config.yaml
time_shift_ms: 100
n_mels: 40
input: "log_mel"
mlp_ratio: 3
residual_init: "none"
optimizer: "soap"
eps: 1e-08
lr_schedule: "cosine"
Rows from block 2, named by matrix and row number. Rows with one number belong to one neuron. Each number is 500 + 50 x the weight over its row's rms, rounded and kept within 0 to 999. All counts start at 0. Numbers have three digits each. After the name is the row's rms in percent of the matrix's.
# u: gMLP up (value half) (model.blocks.2.mixer.u.weight, 240x160), inputs 0-79
# v: gMLP up (gate half) (model.blocks.2.mixer.v.weight, 240x160), inputs 0-79
# out: gMLP down (model.blocks.2.mixer.out.weight, 160x240, transposed), outputs 0-79
u.4 106:474440466363555499511551450483458521597474494518507439521509430563510525487482588499467586480528483525474529472520516536556562537454410496436488474453449501506457531468525393491525500433435479453473449551479499493392523534525437502524570586
v.4 103:492431521440556596449560532523547480486539506447500563439506539535510477517516478517516465562503528553450520522456519475552515469467489543443522538513571502536435495551462514455442452494438570500458516456488557537434383536432489566511469512
out.4 096:482393530548516525502517596549538509496464492431502541486603543539495532504504444522520494537496495460569530583546555580470556494680512467503425526551472524506500494478445516558476531485452479509476505544500500500614521489501512547499490480
u.5 103:571557479528436482458522520500543505416491439512476554530537532527519443512514492505399511516512568557585442419438450618477540504449454446474508474509560431523477516384514532452481492544512528417469392503527564446489563541500494424537463538
v.5 091:529581570616502498531581493474511513501489569425482470376441405451524462548464506560475556513497513471449495572574470372442538426512525457471533397542477570555492406443479608498521448541472510568590464483403422521453549510482515499506466446
out.5 098:458409574515578498547477474504541423564495570496552471497581509526480518510461545475448477583434484542487532501542481530465460472442413491562481488576429527517569555582484531537447498523404535541541467547559489469539476456528444397615496506
u.6 102:485532642574466490474612495472399568483496465557561475587534510524544459555489470501499428484493501510508478544452485460573535466429600582541545529466553434618525561582556409459588427422485539570416530434431504512595431536446538581465495488
v.6 110:551463541539573501427509408357546637550564541586606574440491595535477556496473516501403512544522568555576445541485568545515490439458496545489553541503477532444472471431575504443454527471471491550544548554573477523433520532532503525524428538
out.6 105:617493439504497503493449547543576559489539517449428516482521403465569516514509435499399397513458540407530415568502476547550503471487531436505522524527532483394551420549538567427494554510526487516468628497515490510513485511482496510456456560
u.7 102:566417495469468570586525464400529486547575452571569480527468492452473515474449511581425489471547510484503493480398534578520617583478460553463592492450477497576460488401447491563549473469543399503490526432457467512489588523561511460505486454
v.7 092:468440555411473493418418559462486495469480502572487594480455476583524529558545507456490451478478476471469599544569532477416503428517516525508472476576493459484392536555416487551485487554526437465522516464347524481545524533378593554512510493
out.7 108:486525557405503526457522549530583525577501486421502526508541552478507561509491534539548576457445425499509512591494557507535507458522553462523510521484503565447487582493512484522565427476393517516512441506456509473467540510605510609570481533
u.8 090:530566507464480515504432508472453638486533527435488428560418527502505560503548506495413458510441480500467571416508458487480456512475526566416500405458462457463483527518548485551489495534461587533450464399423504424549495523515542487554555447
v.8 105:414467556507581434419485528473446539484444436573564483458539481536443524487554491412501617519478548515502636481538572482494537490512468507593585480513496431497501561539543571553540607475503448556525597457510528482490497531524552496484445501
out.8 105:463515507418440530539498431520477456491558496457499549486567486404510560558558489564523629456531411551516525492510507513532479457629463461515435564404480490467462507494485488512516452544525477451473482484530465509484366547553563488602453531
u.9 102:555523417506586561500532541493544502552588446536535472543425473533543538451536461500450479501418504538494522535548453539499537543462423443489459461488511437537425448412450428510491619540473581619543445427521431593498470387488478614431468544
v.9 108:526497569474492457513464538522561571452449479466439545450552504494475482445520431547459482529445493609493473451509528512495553547440485448494510377510529439456426494592578529551523504488515427491500546507432510519493631508455514511514494421
out.9 104:495496570541453579525526533540483534565467489459525427455535514543548492566559436486542537508521513572520501567489599538532510566596483505593491447423463519437563528486438575521521451552594413443539456423555550463577389444482532494498436415
u.10 095:578550413502425540598493516457485449501476505508618467456558540475449535514548564546483492476509535478508508479552370449487531501496519457434579538581542537514420512488520501554485516422495545560498430485549467459601473532471455451525516373
v.10 106:528467448543467561514582513442450639474473455571508549477532470610500460463523442486512463434507485392437434405438535480447522538577573452455550542548561590504402485519422551501426487515614450585480522510559408490523563564507514428490408475
out.10 102:429447561444553473435539483570587509560555447522512512516455543454519487376387465458483474459554427496474451477451509450504510506487412512446582479455525468421517516531476442478478462448425519476466461436483449546479518524486543514571437536
u.11 098:484615520399462518428500501461523537543444488535525543484457443541601619467477542519558553512407488462428516448428523563463485433394506483497575482512530534490444580521549487513499521508564493561461513454544481489562494479526593410550437501
v.11 104:474552461448492473518549485479425612534521510394635569459456549446527529556408477579486507480502445501541546444482479489526493491535541501529592545530457498454418466536504567453455526523526518499466498487563536525357507542523492574486454615
out.11 104:539452509597563528531501451573448529485532518436524427448556493574506583586544509488427557534547578515472400593441529551566491445536489495547426635488452536429491407501511478443462502531472411487466394501489473605598496498538523463463457482
u.12 100:527548473404523490571573429507539500503428394505447442442568591457526523554499481538453520553447411564538504479433503494489538518393470570496460584497477507575502459441492561448469527527494481489467503438516525567445488525511545491482578452
v.12 092:439550561505511460582546593499537498535428518509463493441615471546565498514484620530451478576446504489458492557489453451568433462491428468531447460476399506472376465541424544503459450579498450537491486465532507503452457475560544526534440417
out.12 099:484407585520494500558580486462461481512532542436504512502540534543513600603514532553456513559487493460454501568451532444491490617570489428536593475494564540470455557479549597573525516496511620518533480546519571483458409480473539485520453532
u.13 098:461457577444505547488492431483512615485499510533525529531485546527506531487449577539483576428496469414513527411555513528438460509542527510492511505481475485518474518544495413458481582534456467471520493484535510498447449509567447503496531489
v.13 112:468402596527501616504587588514475543556585491470458562488584506563579394563467460476516426426520515502440469481488480493485515578521514494478554518592547552491424532473474526518478519417493578524517486412617560513502468530447498588511505539
out.13 106:511484492545498446449505532461526452499496561478449531540565591532414507521434525432481553459402496497425441497479524572466552469482515475411497479503428533582531524501377483445582496417471454476434447454527483563542492515486410498549470527
u.14 097:483537535498439492466503483462479559429352438499603484498475470573478537478439490584530433435521443458512480468537443536442540516532497457535539552486444504532457491454439555495436506471510516608567433503543509474573485470495644526481526487
v.14 096:517533508476495527418492536498488522440414486605470538482586464565492583391444458484471550485477455508547467471542426460478445507493481444502505472491510493496425597533496545427422499549469512515561428472513492483568519541510513508535505541
out.14 098:448446591467524551472534441489514455590607442430520342469563524395500512516482520547459513502588494491483494471521512491513482586476450478561489545520485441617478561522459509535474486596440560512491497552461416528537493500559453487514494618
u.15 094:612444433582448541468465487514582498496496508473556460540543630471464540484487434518514531539453562476562502464488494565472533488417459476592492599561534482614479568410526446505521511463456550423480544501467490481464525575431467531422561442
v.15 099:517480499503481476412572427505469542572503442536494489452498511474490474530520564535501529467448523459543456526451521674585486545466497497450584591572493615541527404445554481555517542462440504518454509517600570575539405498434479564540469541
out.15 089:470539496556503534513457635510499426565538545574460493515598531540500467451536548425499492522528461449525544496547460504471524487511474432521484403520460533508518564495439550556401546507464554537532484528418500472512466512460473440653456449
u.16 096:523475441475468483512500473493472405547379479507464517529487558487623531532513519422479481409441529473529512420492519575469470425469543522441473498446574463551418550494425516550504463527525558599536632532479399453482495580520424501519519517
v.16 115:462561432502459456443471530445499477540465525591577559530464429528514501545463545500587530498427506501484624427469512539429426513492512524549496516461490532563437466472410474492494450407512563458476515496492528480386496561488481502382531518
out.16 105:479445580474347453495602527476507409498627503455595475475484457514425599531480456462483553537531514621420593380564475550437461462476419498597455508575545515514480529551552425556535452499489455509441493480458519575511602464580521488440512537
u.17 101:575490517474504504547522585580446497467526516538499569477489448531405626514459568566470460469415442514528464512482522503464522482548504511536460494479427540511494471483600411532497434591541563566576552523462476564448547473497417499478539467
v.17 107:414474513498475441511417461471422593571460493481539484445437486403470556548453460458440492488442325382514486411560462509485518486521454541514555405469489484544499543511461483539425584499503501516544502480416465542487569456568457529444556641
out.17 108:465512415636484484485548519522442454563481462555531461475409575513508511518461566556419501428450458491470464516532466546449477521535500493589376511493454502547524508517419458574477535530469462533606441476472394456453476502514498482510407546
u.18 096:516515452427533461476569572491508496451439476466441518468468577599523568461532530500509524591475488544512497499526470497511483494413477498426519438430514533542514496409451405450466558596569468537497531440520546474486533448516593416443484357
v.18 086:484516490480581496459490499517462482513495556508469423476422490613505593542432482471478533574454552545525399516563512535493469490472476493471507549484476539519535497513565406574545569529508468525506538487590547532455565545489584595596533454
out.18 094:516365511515561480551538514506497514490514499446457504557554460454472465450521433485551611569478460453397468544567548515488472561537440406478537480458553460508440456552485556520541513451499511515471455535453574500496505411541562497443471541
u.19 099:526505484425527513514470499563465602608491482495441517537496391569482487528486499492432541620490501522535420452525531526516505502418485465434434506459502467456501482530429553499540492565538468530474447443395467541519449502501480485485486407
v.19 106:450554448479508460443474604485425540514449550598486456496491496561566497512479515556572488479485490488489557450516525479407414524494520489594474483489528489563444499418392430566469466501594511536471507445417529560413525488504462536472554508
out.19 095:583494549433528484459491452478532516525355503479477487497567455465528433478515463447465472548510532529530437585558605525473571472409409521464453528529493603567482486516489468511419479503454438564553439580478488493474438443492526460515513436
u.20 095:525512495521579508347545555446454596545469449530452516448478476565464550503479512564495482552479452506528516438489416532436542507498504476475501466439492488494469513348408455464449477555460464501619455493470565443429526523449605566465544452
v.20 088:561561535464541457496485547486482469517575459554411486461553594611491499558544524452429505488509443512541515466535508583506487460389452397578554554512526404566443563475534512510625426442505482382530513464492504555475478439451540499522512623
out.20 083:430486578526577529449535512565530438510544569427529502540591536465455516497509458513490577571510531553476441529497553501545568507582415484496594578478471573446481541464459551512574492398504467505474433450503506475426415521467543528551507550
u.21 098:472590540511483456451481520425476514533448474528524480526541515533603466543449500433501405494436556547464543536521516530555528494439553507576497463399535478592516483511478518490490455513502590530449547514523479558633511451573526527490596486
v.21 100:500460513537482563517554531541555601436496486492467529446529438527599481464422550473392528588540515489561578624600554494552518547495519541551515475600453542495478477490498567551444581598510611441449422470472582556465519486579520531493544567
out.21 091:553474451495476487470541457550576592556573579479433539504556446471543500543546471477447513606473533525467523549547477570588487406507486444542501500564524506525616510548543554418586521428478443502499499529520480451558382423443524507495400537
u.22 095:451547594504538491524427484418567488478366496559524440548483446529420539516443526452419467476496427453547460441541465476355482568474535450542492504466526472620518460385501488509479466542577502523549505580593491483524492459501493553429472478
v.22 094:518610552516533541499516512499443485442576477461422548525552471523512533544561428493543509509502434494471490429540499514520496476381508501557500469547386424613484406523462486426456548484542493524517522458474533516449439526449524556411515503
out.22 103:526461540484507463442517464580500429458574490432543411547472519520367481479483547446522522447549564607432566514500483550482572548489375515475515525489510472607512584557482533569540457557484484517565497467432465570577515535469447468484409629
u.23 108:452505501456495450469590490427451401523436513512451520527506566502483566478503441456487544537409425478531440524495525481440442505507583493376587393409561477461493495531479536512499547492570501437618565408584494473453583528523507477537467516
v.23 114:474480558410474410473507515496500436483476474427521492564474485559490517558473531420408478485568451486469531586489491538448536505486618592525611502495503572459522467538489507468519519439532557446483487574508454503448546487441595496521470444
out.23 094:467647504421503571471554543475519502401503550512502415493476503550473527587555483506471466596443532546454568498486477553477533457555550473540467567547501506546586583577478441486559448475464501551504531518559459432541480456477584505506594471
u.24 101:516489526427574546544495458491621607438527475485497426464505538525596470510457493490443496514502509582526555415492541480437526460435442482410493564473468507454438429442561522506446470606503481457474496484529561525448427473474553530459460410
v.24 112:415528495451561542580499549484515500542465458596507571407525479418543470503481470451432454483475495496530525610488493514518545450488493511512621440627414566488473489494452626518437454535385544520488465519482523473557503473497484460489434526
out.24 105:504466539512465441528484547483405463523430537553503478545482504501449457541490553455498449587435497554536445537527490573487501519561480462545439357548449635538474419570541481411537501465481512531528512517491529512493521485396510507514510425
u.25 101:521490576530523494409528499453515552532431517587406576520551547546425526407468407511487506521479526484498474491388451541481492534537480479377513534548498383502547413460453438541512488553467446585541504519437520515403540439441485493537535506
v.25 100:551430587468514479593558552565507506497454421595523621452483487477509522490517444409419475597373549501513547550507514476482496390525446477528568430543486528475430505542484530443436518545434552535423511456464534410482557486573473504515502492
out.25 095:476543550464502510525486446419387490510471548429600501556412424436578501535510508440468531560585483490468572562396544614479480439472470532512515562474514568503582571456477474435420492475474485562434511501513539500504451488507596495516456544
u.26 099:517526437494486398516515627537579506456562510517555582508447415566507420458437610457479503534346493447497428586496483522539494486512542519497494477515475494543549405479491472480530531505461440551483425502524515488537480530491505481527489509
v.26 103:448640517376501455489478524423392475501531540570537576474606534534447429578458508519487501484432523433550479408475421561560504497419476485602500498493544414530554528584542608497468610550502495503388522505404443433552481514542468524465476541
out.26 110:521626462368575494573387467464593455563464490536520498484516533534523512479512426427519472577403500508519545480402420528557437469469566573501504561539531531470553550457498448544456513531552503472501461511499541488571568511416443379460425575
u.27 108:505513413479460527502519481420560600454499459425553570367471494616466538468402547433391456420514522563534516483500518437547544498394503560482509463484537460523493465498478488472502503543414481571504510494525540472477475481447566522440461468
v.27 100:500517449544565498555531606551373548507453396548551571416551577454475499462455467428439475471356532462495584589473490442451588447484497470490536480514464516508511436590455557399489462528508517510502522548458506445449526489477552534570550451
out.27 092:438539513477463445570487484599552477517533531444620507494609444432427456515526517517512503494521484552506436523561505543515382544441503496523462555481534530512487604491500604590434407564535494491470494467478597471439415545546523488532541535
u.28 098:559515477451531479408472597505433485553511488556483525483457500539469562522516489485446617455517455526509610527460426548533553504399537445453518492498486455495486447473490480555506466615501611467514550427501499549492466482473570517499500444
v.28 092:494603534484540515419471448486490513543486502561486538549462518599502446587448493518436508439463480549516587524473551464467521496528492485519532516421499432505541559505553464485540581534525539435495518446463546486504594534506554653532489467
out.28 093:481410539532525419445469459506524557555488533399446592557551475393510505513536493504543588586497532491478479549515479514554463459435396468481439489526506494486473506492514646494570488443451413608434417514518586526419387472431598606477537463
u.29 101:513415499474597448544574566496497465497558439441552617459485503544447511457595511419591484514537472511546409473495572461404537505489445521526511459532502568470523514455509518529462423516466447406513563486480500496549485521509482437497508402
v.29 107:479483466525525462492611413488472436446488454491514462556440515552472506466493493475498494496602455523484455480451477473405460503443452542461520568505518530471585569506495524471563415536492486425539450541513453503488559433479393482473449398
out.29 086:480505497564461578482489528449485534475498528442538492401544495513508546491469519480528461468490474562528493460567506425467503486514528594481524481558434450498445496378401526501505518387554532451565449470457465507528504448527452512474494567
u.30 099:537550474569503400506528485417519515496469488518531495492557522509450521394421524491535484481578383550540518519517501497464505524518501453530460522403461481442519482449485447535489487427540571516473412514495535539434563492492467562374547481
v.30 091:611528498492465525547468481485459512521299521429476470451483515500530655468509559523487486496538545412542506557517514468507531392469523495539475484522488531547432489513523578606481546463518461434468495453520570571413475535528553514501506536
out.30 092:516491537532391473477591459406549470509600529504508508522493495605539549452502526506423468462531445510423493470505554552521420525594452477550511516447506536484484572572524501448505488510483575498555463575471558575574558525454425529421456517
u.31 099:535514472468528458608487433556503506464564479550476495495572482541557504506454527484499497408495485544592507470447489512506453447466575492478493545578519482561484489508619420529444475545633565513595476438491494522451407501485558507578517508
v.31 102:485551497489519402510575449508546609444576519533551510406526534537495517517554495563537434509561469488533529477556600513489505555476578434494603529597485474537444599551592509487546457489583489468472427396417447529460525523561457491523423479
out.31 101:441487474595563518430539445494390417492443456453428567455540521529542565472460469528485481456552506467470551474440555575462426519571516452480503497433425592466541466510442451500543507530480544549567539414491495492481468532416502463537553536
u.32 103:432543483467535388385507444506458520487535417492602445509509506511478519453501589545438475512498525575448599519536514448486444481397565518521530464484438471541433541504493425469586519436490497460466522546502471499473591525507487538536495463
v.32 094:462585452452503571527536511495559476460481537496604525555482423462534577454591499464507567528448481464529501430469513535513559486503504450451441412486498510486551502437484554520422538449473527596392433555539533459502484443472505459518432561
out.32 091:514487545498405544510553470483594484514531503491575557565449487570532479508520488573487507429526472476548495534574522539460488483487469544442503514539569466491426513460503520478481406492429443426530515615510486411470457495514598539508557517
u.33 098:560410493498489537478399507484488511484550494451517506496514492509391490421485535596511443514524450511600475527423507511471533614454496398542517452561542405596463512467446482518492452475466440409555526558487485482504435590443524540476508494
v.33 106:474457478497507468596568535546453601657519516464517458487458506522604533539477464495503558439567407391564558454600505571493413514507461551481560492588460533460466583455538501573481403532523518507532486426454576552475551450479527455454509557
out.33 106:428418531435508575526506557499590492512529482440548444490507489518411492559523488520488473457490457504442524508477522516463509460470502545558506472472561602487474562501485558429460521518464486512475489461505543434492552576575541568587309514
u.34 101:609432453532564553499480443522437536392548476466526498484523590507468570503555569485431605524496564560575461454508464481537472431473510482477539555583632443540441502419548504518434572547515408469552542512464422588496538465428487531470479435
v.34 084:484551497414546461497537454437536517497481485507497416405491530541500574423442490459487518565465532510528422499526539575474591495430490433449596567473465503497498443528495589631520518530421439494453500465494500498546540436486499525486551556
out.34 093:590481560426420621530496413509555425495492482474561410501456518466561501506566532519553528458495413443498469533512486537500447515542554469558479482476478616463453560537493543532574488502469490512533478462537560508483495585527519431554558526
u.35 101:496578504473538625491518517452547588558491533540525450556549495374476545535495482550467546577601476583495515431555525529488574508450532449496603539497551491488460474557486513398487550454451550556501475498421455533568539436562475550519481486
v.35 109:439395494537427516540458474513510462563457459502521490412575508550490579572487477462450629525468534441531415425529427489450546477549510432540532506476544441522457541571482594518459430529477463499531513478507540437524474562492467541429476437
out.35 101:509412526476486568504519539509407527512555435571466540493422467518440503390509434441483503512511501506529460417519486455503583526563464503552458392550636516417467480486466487508522674531434434515602424430467488577554543593467511533475452511
u.36 089:494525516584524434525432592451498555538513462545421441446436513541501525463525449509533538538488495573472385580467431556525532527446566516513488552500549471487516488554486627490561442562527526434455479442575552520456534506503462575542523501
v.36 114:407381563474536479382440514503489503592609535546547470400504547537484477609496487424512431524471434436522510528454407547468565540469454509577437523547509524554525572475468477538489513638396592553539552519435517548553556533491424500516570521
out.36 088:450533504460482470582518488480462552540523471404507547445466459452397452508550516546417545494464592474435431590459631555532515450570522423524539427585519461461504568450590414476423469506459412488451615539466427506510428481556527588437514560
u.37 095:469547556456458445436497490509440461447490527597533516480410479600518514545524472516531571484484513480560530513508529531523446528602547488416527432474531557441542404473383482560363503433553455504552482477430552456510539523457539413420597437
v.37 113:493487586538485431558487419504435499460491552518581585617495422516499567485477472556428477501501438485483532506580557469502501507498494518472513529520498577429380498535491479547339478553488534515506481501577533512411632570503494535503511468
out.37 096:544475393541510512548465499445500451498537661472530469532481515534505523462543481489498490553532568546467507445466492520418479583571516480541584614568604505467497452602508432463579420575466494534535609349470456450523459496483488401529475527
u.38 093:501441416487541580510522525530604508456425477420528548525511428445537483511395553545551526489443454494531497498523423460561581477460575587495579458489495575566503461479458535466434467446590432553452464464514523526455542549376440514624472537
v.38 093:522370398457551458472506432501608519540559479526543516465537568459535454548485636543440559455491520426479512486487491532502427473595567406445578480483518515441505392491522491446497467519563444470477534499502528493512479614553558569541418518
out.38 100:537474579549522555504510470450444433541440476508545604438459462480498557573543418462437521463469522541541442586455547526499448526501547523516476442473542498548499596506516539565560498501509502453501483509537494586425471427551493440477426566
u.39 104:454584574578538478453503520571555557564515468555545459432483572446449563521593521580476547490443590485509487472557489484460573488480543565472439467475498517420471541531502507463467526508514477469586426469493444420604485427510515481472519552
v.39 093:536499455530520556442459444518583487579633475573544531413545637503503586538440478451499530579424486449542475546506498538534555478496426455609575555409551520502474476469604522456453557595443531560437464482595572573520441444512540484478433419
out.39 102:461445524462532497547563465592463491467600476472519501487530516439325484544476533552525544511499508471459549479555547465452540472522509525515539487465509466502614522518411519438500491493425539483443583512473529514600460543428535575464418596
u.40 092:621498513369429561462513469499422501495471492442465475429553528497404475530522440519525467454461472483472540458459520485544525564487462488490557401468485441556494442516535425517664437505577506457432567477529508470561524438516615475466564456
v.40 096:445462584472536561369447527534514503512470489500469526446474566513483460540522451429526532604502522554536553509511486474523462584487393472539448541483538634526454522475504518568448511602430499567447422524473479528549510588493491526528511536
out.40 098:467472411463459489496535513462430576579636583474510538599483454487606457504528546526514500563465499547490466572538522515444551449478500452547490499499421476484627534571531454516663470592513500508562445514494472563505548460469502547551485585
u.41 097:531485472551500496513526593449654519538531492437486453495522492561535506559445468522507484556485517637481503468537448490514496460454504467471462590512471613549503464412545501540522526489444465501471509559473603491508421426342551474490497459
v.41 086:534563522484429436544523425553448467590493519591513480494545525525551556440584537510398513497498488449594554574477516525386468572474493393408576494440426501514459550444554529535440545493505515516433474493465567501535588486445544527511370520
out.41 092:450535504515441563525517499530461474580535427522590479446450539423497469433520514448532480529456506409490431551428527585546411483483567470508501395527520545491513531533464455562476506420470448543533457455585505538528551500502440444520523491
u.42 099:537468471494397531486374482613436543583479569425492497463453445523491492495554493551495485451561566466542468509557539472580484483544508459571499502568501503522470504466499522491553451389553579444476516477454561481519443451524533503526542494
v.42 109:540558498532491505574402536426476497495485587503465421583563449495602486529566492480505576401474449595493507480437489503475429523483513546527407378545482468481461423483466399454565531451596510481523445441574512541557495493527534482500570424
out.42 084:411563529492502646493529559520446428495503528501473588506524506416485457430444602502543489638428541481514457497430513455390458508591473591486518399421514537489511528569566428468505493430401490468557461462466496499494474385480401531582497548
u.43 108:412494451581466485473475534519552539427454497504528491490494486472468487506460537598435453476505525516518494433521425593440611400466480566464374594477496453459497528438398483444591460454537509458555524657576489480466431594472462432494474476
v.43 118:442469532377474395480483494495532525403542528537617489457503542478495464566445511549477432493495521435534436457488621527574508436554448513470439544439498412531485495444537509421484560443594425557526513514432471473442473598545472610559457433
out.43 114:451505566550489466448448392531476494487498410478580517623509482452513529524537462432578431504449508480514513668545515518553514438576559561501516464514459440452450437525575514601537474484512577432548514527470611435493503495477520471604575545
u.44 093:605549486477523497517511441390442529525492529502535562444516584499539584537593520565453514477495495471582494473603504513457494517430557557472528518439534475483452465574420527526479548608544537517540514497517534496441455449418531377491355456
v.44 094:467559524476568494497531576503583443370554543491509544434553492551498456497558513526455512494434512507575588449460477497483455511497456409584527478548487398595421493473483527469509426438485497516485515496493470521514503456447529507466557552
out.44 105:528511462442557500490526540543514471464501548459661504511412540474533487497470488552506557582470534500501433488504524522444402588501525371511598513520536495524546449544462571483511487481550503542508614501514615478521528516516509521479494492
u.45 088:501529493406458497497467499504537523578500343548487506490532553502488494535544488462530437452433491505600541457512518606610499459557489575527557448476466552561529466528553523546513585476478477533526428500479493420441484473398527555605582457
v.45 098:481496474457579516540515572502500533452481566482527528453569615440534550494517512447487517584467607479508581528463434497423557545439478434408459557520504444531543492551466610498500575549496536526423445458534492623488556468556544495546389467
out.45 094:461510500551511453616582405552529514508527437500527523498470508521513427438572634518485491525466598458563468559528535567466472545416439404501530476549508451440558546476514428536529424564588474453550569590468490464630470464528504472441484525
u.46 099:537490385530461488421480539437454540552432481529566556487508645528524538427487476565410431577583455519482481553530441507445537460475483412518478509475493534525443439447400445549578510496505533485450498488466456441526498412493496530501460558
v.46 097:491535612555543487469530457469513575433498522548557682465538555485479505516457535473429549505468514587498468553488517421489564468494440432446601568490467485478484429534494628563460505626520559526512549495618471489504464449465539552422386551
out.46 092:518525558439494428512558518527476371540521535424518446568511604469472502447472529520475609570543557607467513432432529527518500423526486446458462525531487504466539607410445462494568421523450491511455528551469465507449435455483613586584496451
u.47 098:476565485601498543447495477537580526477470482547547582510445529510560638417464502421502526500407484492558482468501388533448503544526521464460543468493439498526496438548374500510428420509571483509532439453530479409505540474433488494477504487
v.47 091:407557562482440534520522483548541511484472462508500587414555517526536511503517465454426509468493515473534517548504480485469613437458495492549605498547489422577468490461425509436494471497518479566431544527525486544498464520542619496479408437
out.47 093:455485556421528529512528552552582481450407561560462481529527516453419498525520499518587538573547485497475406524477463533559401502568493454506522549454591429547594505442523565492553443506543465399455530485537543499511418474474487528588424563
u.48 097:545434434473429498496407491516595555479550502537497501553487561570552517469459488513593588454493474543444491499450474550491525454461466504472452510566558472469499562520446535458557503461580492500550500454567474462449450583469604499553422596
v.48 100:485538474442453512471465550481496550531562529487529496451489528439554510445528448596494463499553549541610447466466431517495455482383524467547461482543455484440499537434517524456494391526525437403571533443541450476559480520424606498632510543
out.48 103:387496546508558567533532439515457474574550449457544508460505436537548498591499446490486485628414503488474449505488514477488457548450454537469500509429497434549467527503556636492528479558444504489557507550481479519560456594578423438549460515
u.49 106:437423449526542512546548477499535558479481613504547438504541579491556562558492485538393492410465549562465486557450498462478521539395472539485544504467467523551527474446494447399597541506492507538436455353634447579480406508556528478489542462
v.49 104:489514441461460443597420538556471459484443435474528451454496592489446515520502499529401473481586375505465495505598523486419533497499475562580541493541569585512409454553514579496523462531474490495481536585533478502540594494522569534565510511
out.49 107:503473512506451454463473566510433443484540497470550511501478426430424511494550530526488511512503467487511513499546553553468480466476494554504512432438362529433434371526435455438364490448403489422516444562459527534482541521427409384480511508
u.50 102:481544544552453516497434517479504576470492511501566485538471596538510468456512555465510520563493478562525514435493521524469535447517534568535367474572519514555439554609511470598472530490542501420473462548437434445482547488475518468469447457
v.50 098:516483555533488462585514595447442501447435450518529524609547517510436494442551445497502475552503472547518549485571412574482500456451411441460538516582527504461430506488502543459482461513485452488523505543399466528519498489415428427494612381
out.50 103:528474525443509458517524547506549541530387429483620549563483484493526508471512530532615430484494426494564546509492574468537500514521488512485447503462494470475504541529488486485509386523357467467522500530461393514465444519526458482468454486
u.51 094:565461442492497534547568578492469555559439485574609496476526546614535471536550433454461496528464471509523469547483497533525490472537461581509516505513515491516497536552482425531500384560467492502514533540483519436495547495518431468513489419
v.51 094:503530448560515431518478546603519483488484493584540420481425511520552423552427514629504524474447511529488499467520454564504517514524597482456453581519489534533485441572460524646526404552505509492477577479503541512501444543477527428467460629
out.51 090:492548477439512441494457485539450527515510505448427591508479471431594415487406384484583441475574465383515502547533532563528518459473422466502507552518528536437460581544584501509514485442419418453431566542559526448494477484533499542521484467
u.52 098:568511490485483541546427489489585520493468501533517508483501519592453517550437556472427488609489337457515444507513495465417472486581462445462515451483459486455528467552478549457485502594535443536519529536476544466510529465451568465506547525
v.52 111:531513552503437453500432523529541483518481493545452469563503504557497489479520470452435467563440518494423449575480498553433408561552498431463566549471537463442461498533496567409523530584456495549469551550458569527592553518430517574558496413
out.52 100:608453470431569466518495455506578447531542490568526468550525451455525491495456536304473541488575557453489523436517538482542500507439541454533469586511495497571509468482460478498436589512468459472547493530588544521497466570569401462534466554
u.53 098:496536416501434458426489516425469583371556538484492567458494424496501413499520448460511411510473457502499603535445516536524449363536574556476537418459467438510472548511412579437468521492532504571514493535418537478468473496467501510465515484
v.53 115:440488541487500439611482484437463503498490580525482528446494461591536504458551500476446446569514410443410538630574487537572481545518492532499546509569530433511496549492468527562460448574475518534546550460521538546466616457474507490498474432
out.53 107:543517598489522476466494423476442391528527584539507426579545477550499492463433504498467542540553530572511546457621452562415513492594476501548558626468530557499450537482543445491455483547475511504542536453472443528508501515516424384529513596
u.54 102:576500506486502453511552444464510552430525479443572508521486546536536545519545550442405448484530532467557529454410497571412484565451506514563521469441483488482398523427414400475548476513575574538543515538485527604479520591503480471549534396
v.54 098:510480539538491568493430500513584557439441449593378518485487485590527533577484487515507556541494439524453508495422499505419466547456525407522504518510456515465512534528487493485498502554592552408467492414529436508448547537465614555584486510
out.54 109:465496522437459500437559474485601521561458513500532594427460516401546489518504548538489514523469517542534556463575474564493471499469453524568487547489484580568470561550581430584506461494324452522471516508509533508411468493487517635559544517
u.55 098:510493436464452530511535456470511484459574507456486441456499537577490466558403538504527503496554513429523396574436595498508393462482454420455548519431501549546452534470508472419546644543485424576397508571528446505501480477443529473471406431
v.55 107:445454483538446493606391522475532527543452505550539626495511536571570592519502530533362485549558432424536490533568666496531435454569554534477523559535456504458453509469481499535529512567548506486442559420595536501492568539579513531482540500
out.55 100:528541474497574439454563520483566467499535570436540541471505436467463483579528482443538567507377551556507426528499524478488401458455407489497544561519473581523607481631488543505514483481501473510499554450459487526589459545538460522547408654
u.56 100:502577446388565484496490533451468472432439404522464526579527547447484514529514443573478458503482412403552481514562512486487467472483426448484543493399478535536545495434442457519467512463501574567514376491568442523496492486436525508445457425
v.56 104:439497445498524490482483490555483490461430490461488523384386520503541446476425464474518463611468487451539520653534533469551457465422580448559505522560456525451452475651483453556490463605481568538405420592429487544464523540536452628460554513
out.56 094:538410381529558503537456494564477558552551543491611388525497503509597492482440520498504447493578450488453482478497475532484494505533580423451442464596390467457496525459577479503430460433522505445489506555460458449491413501486466507517467495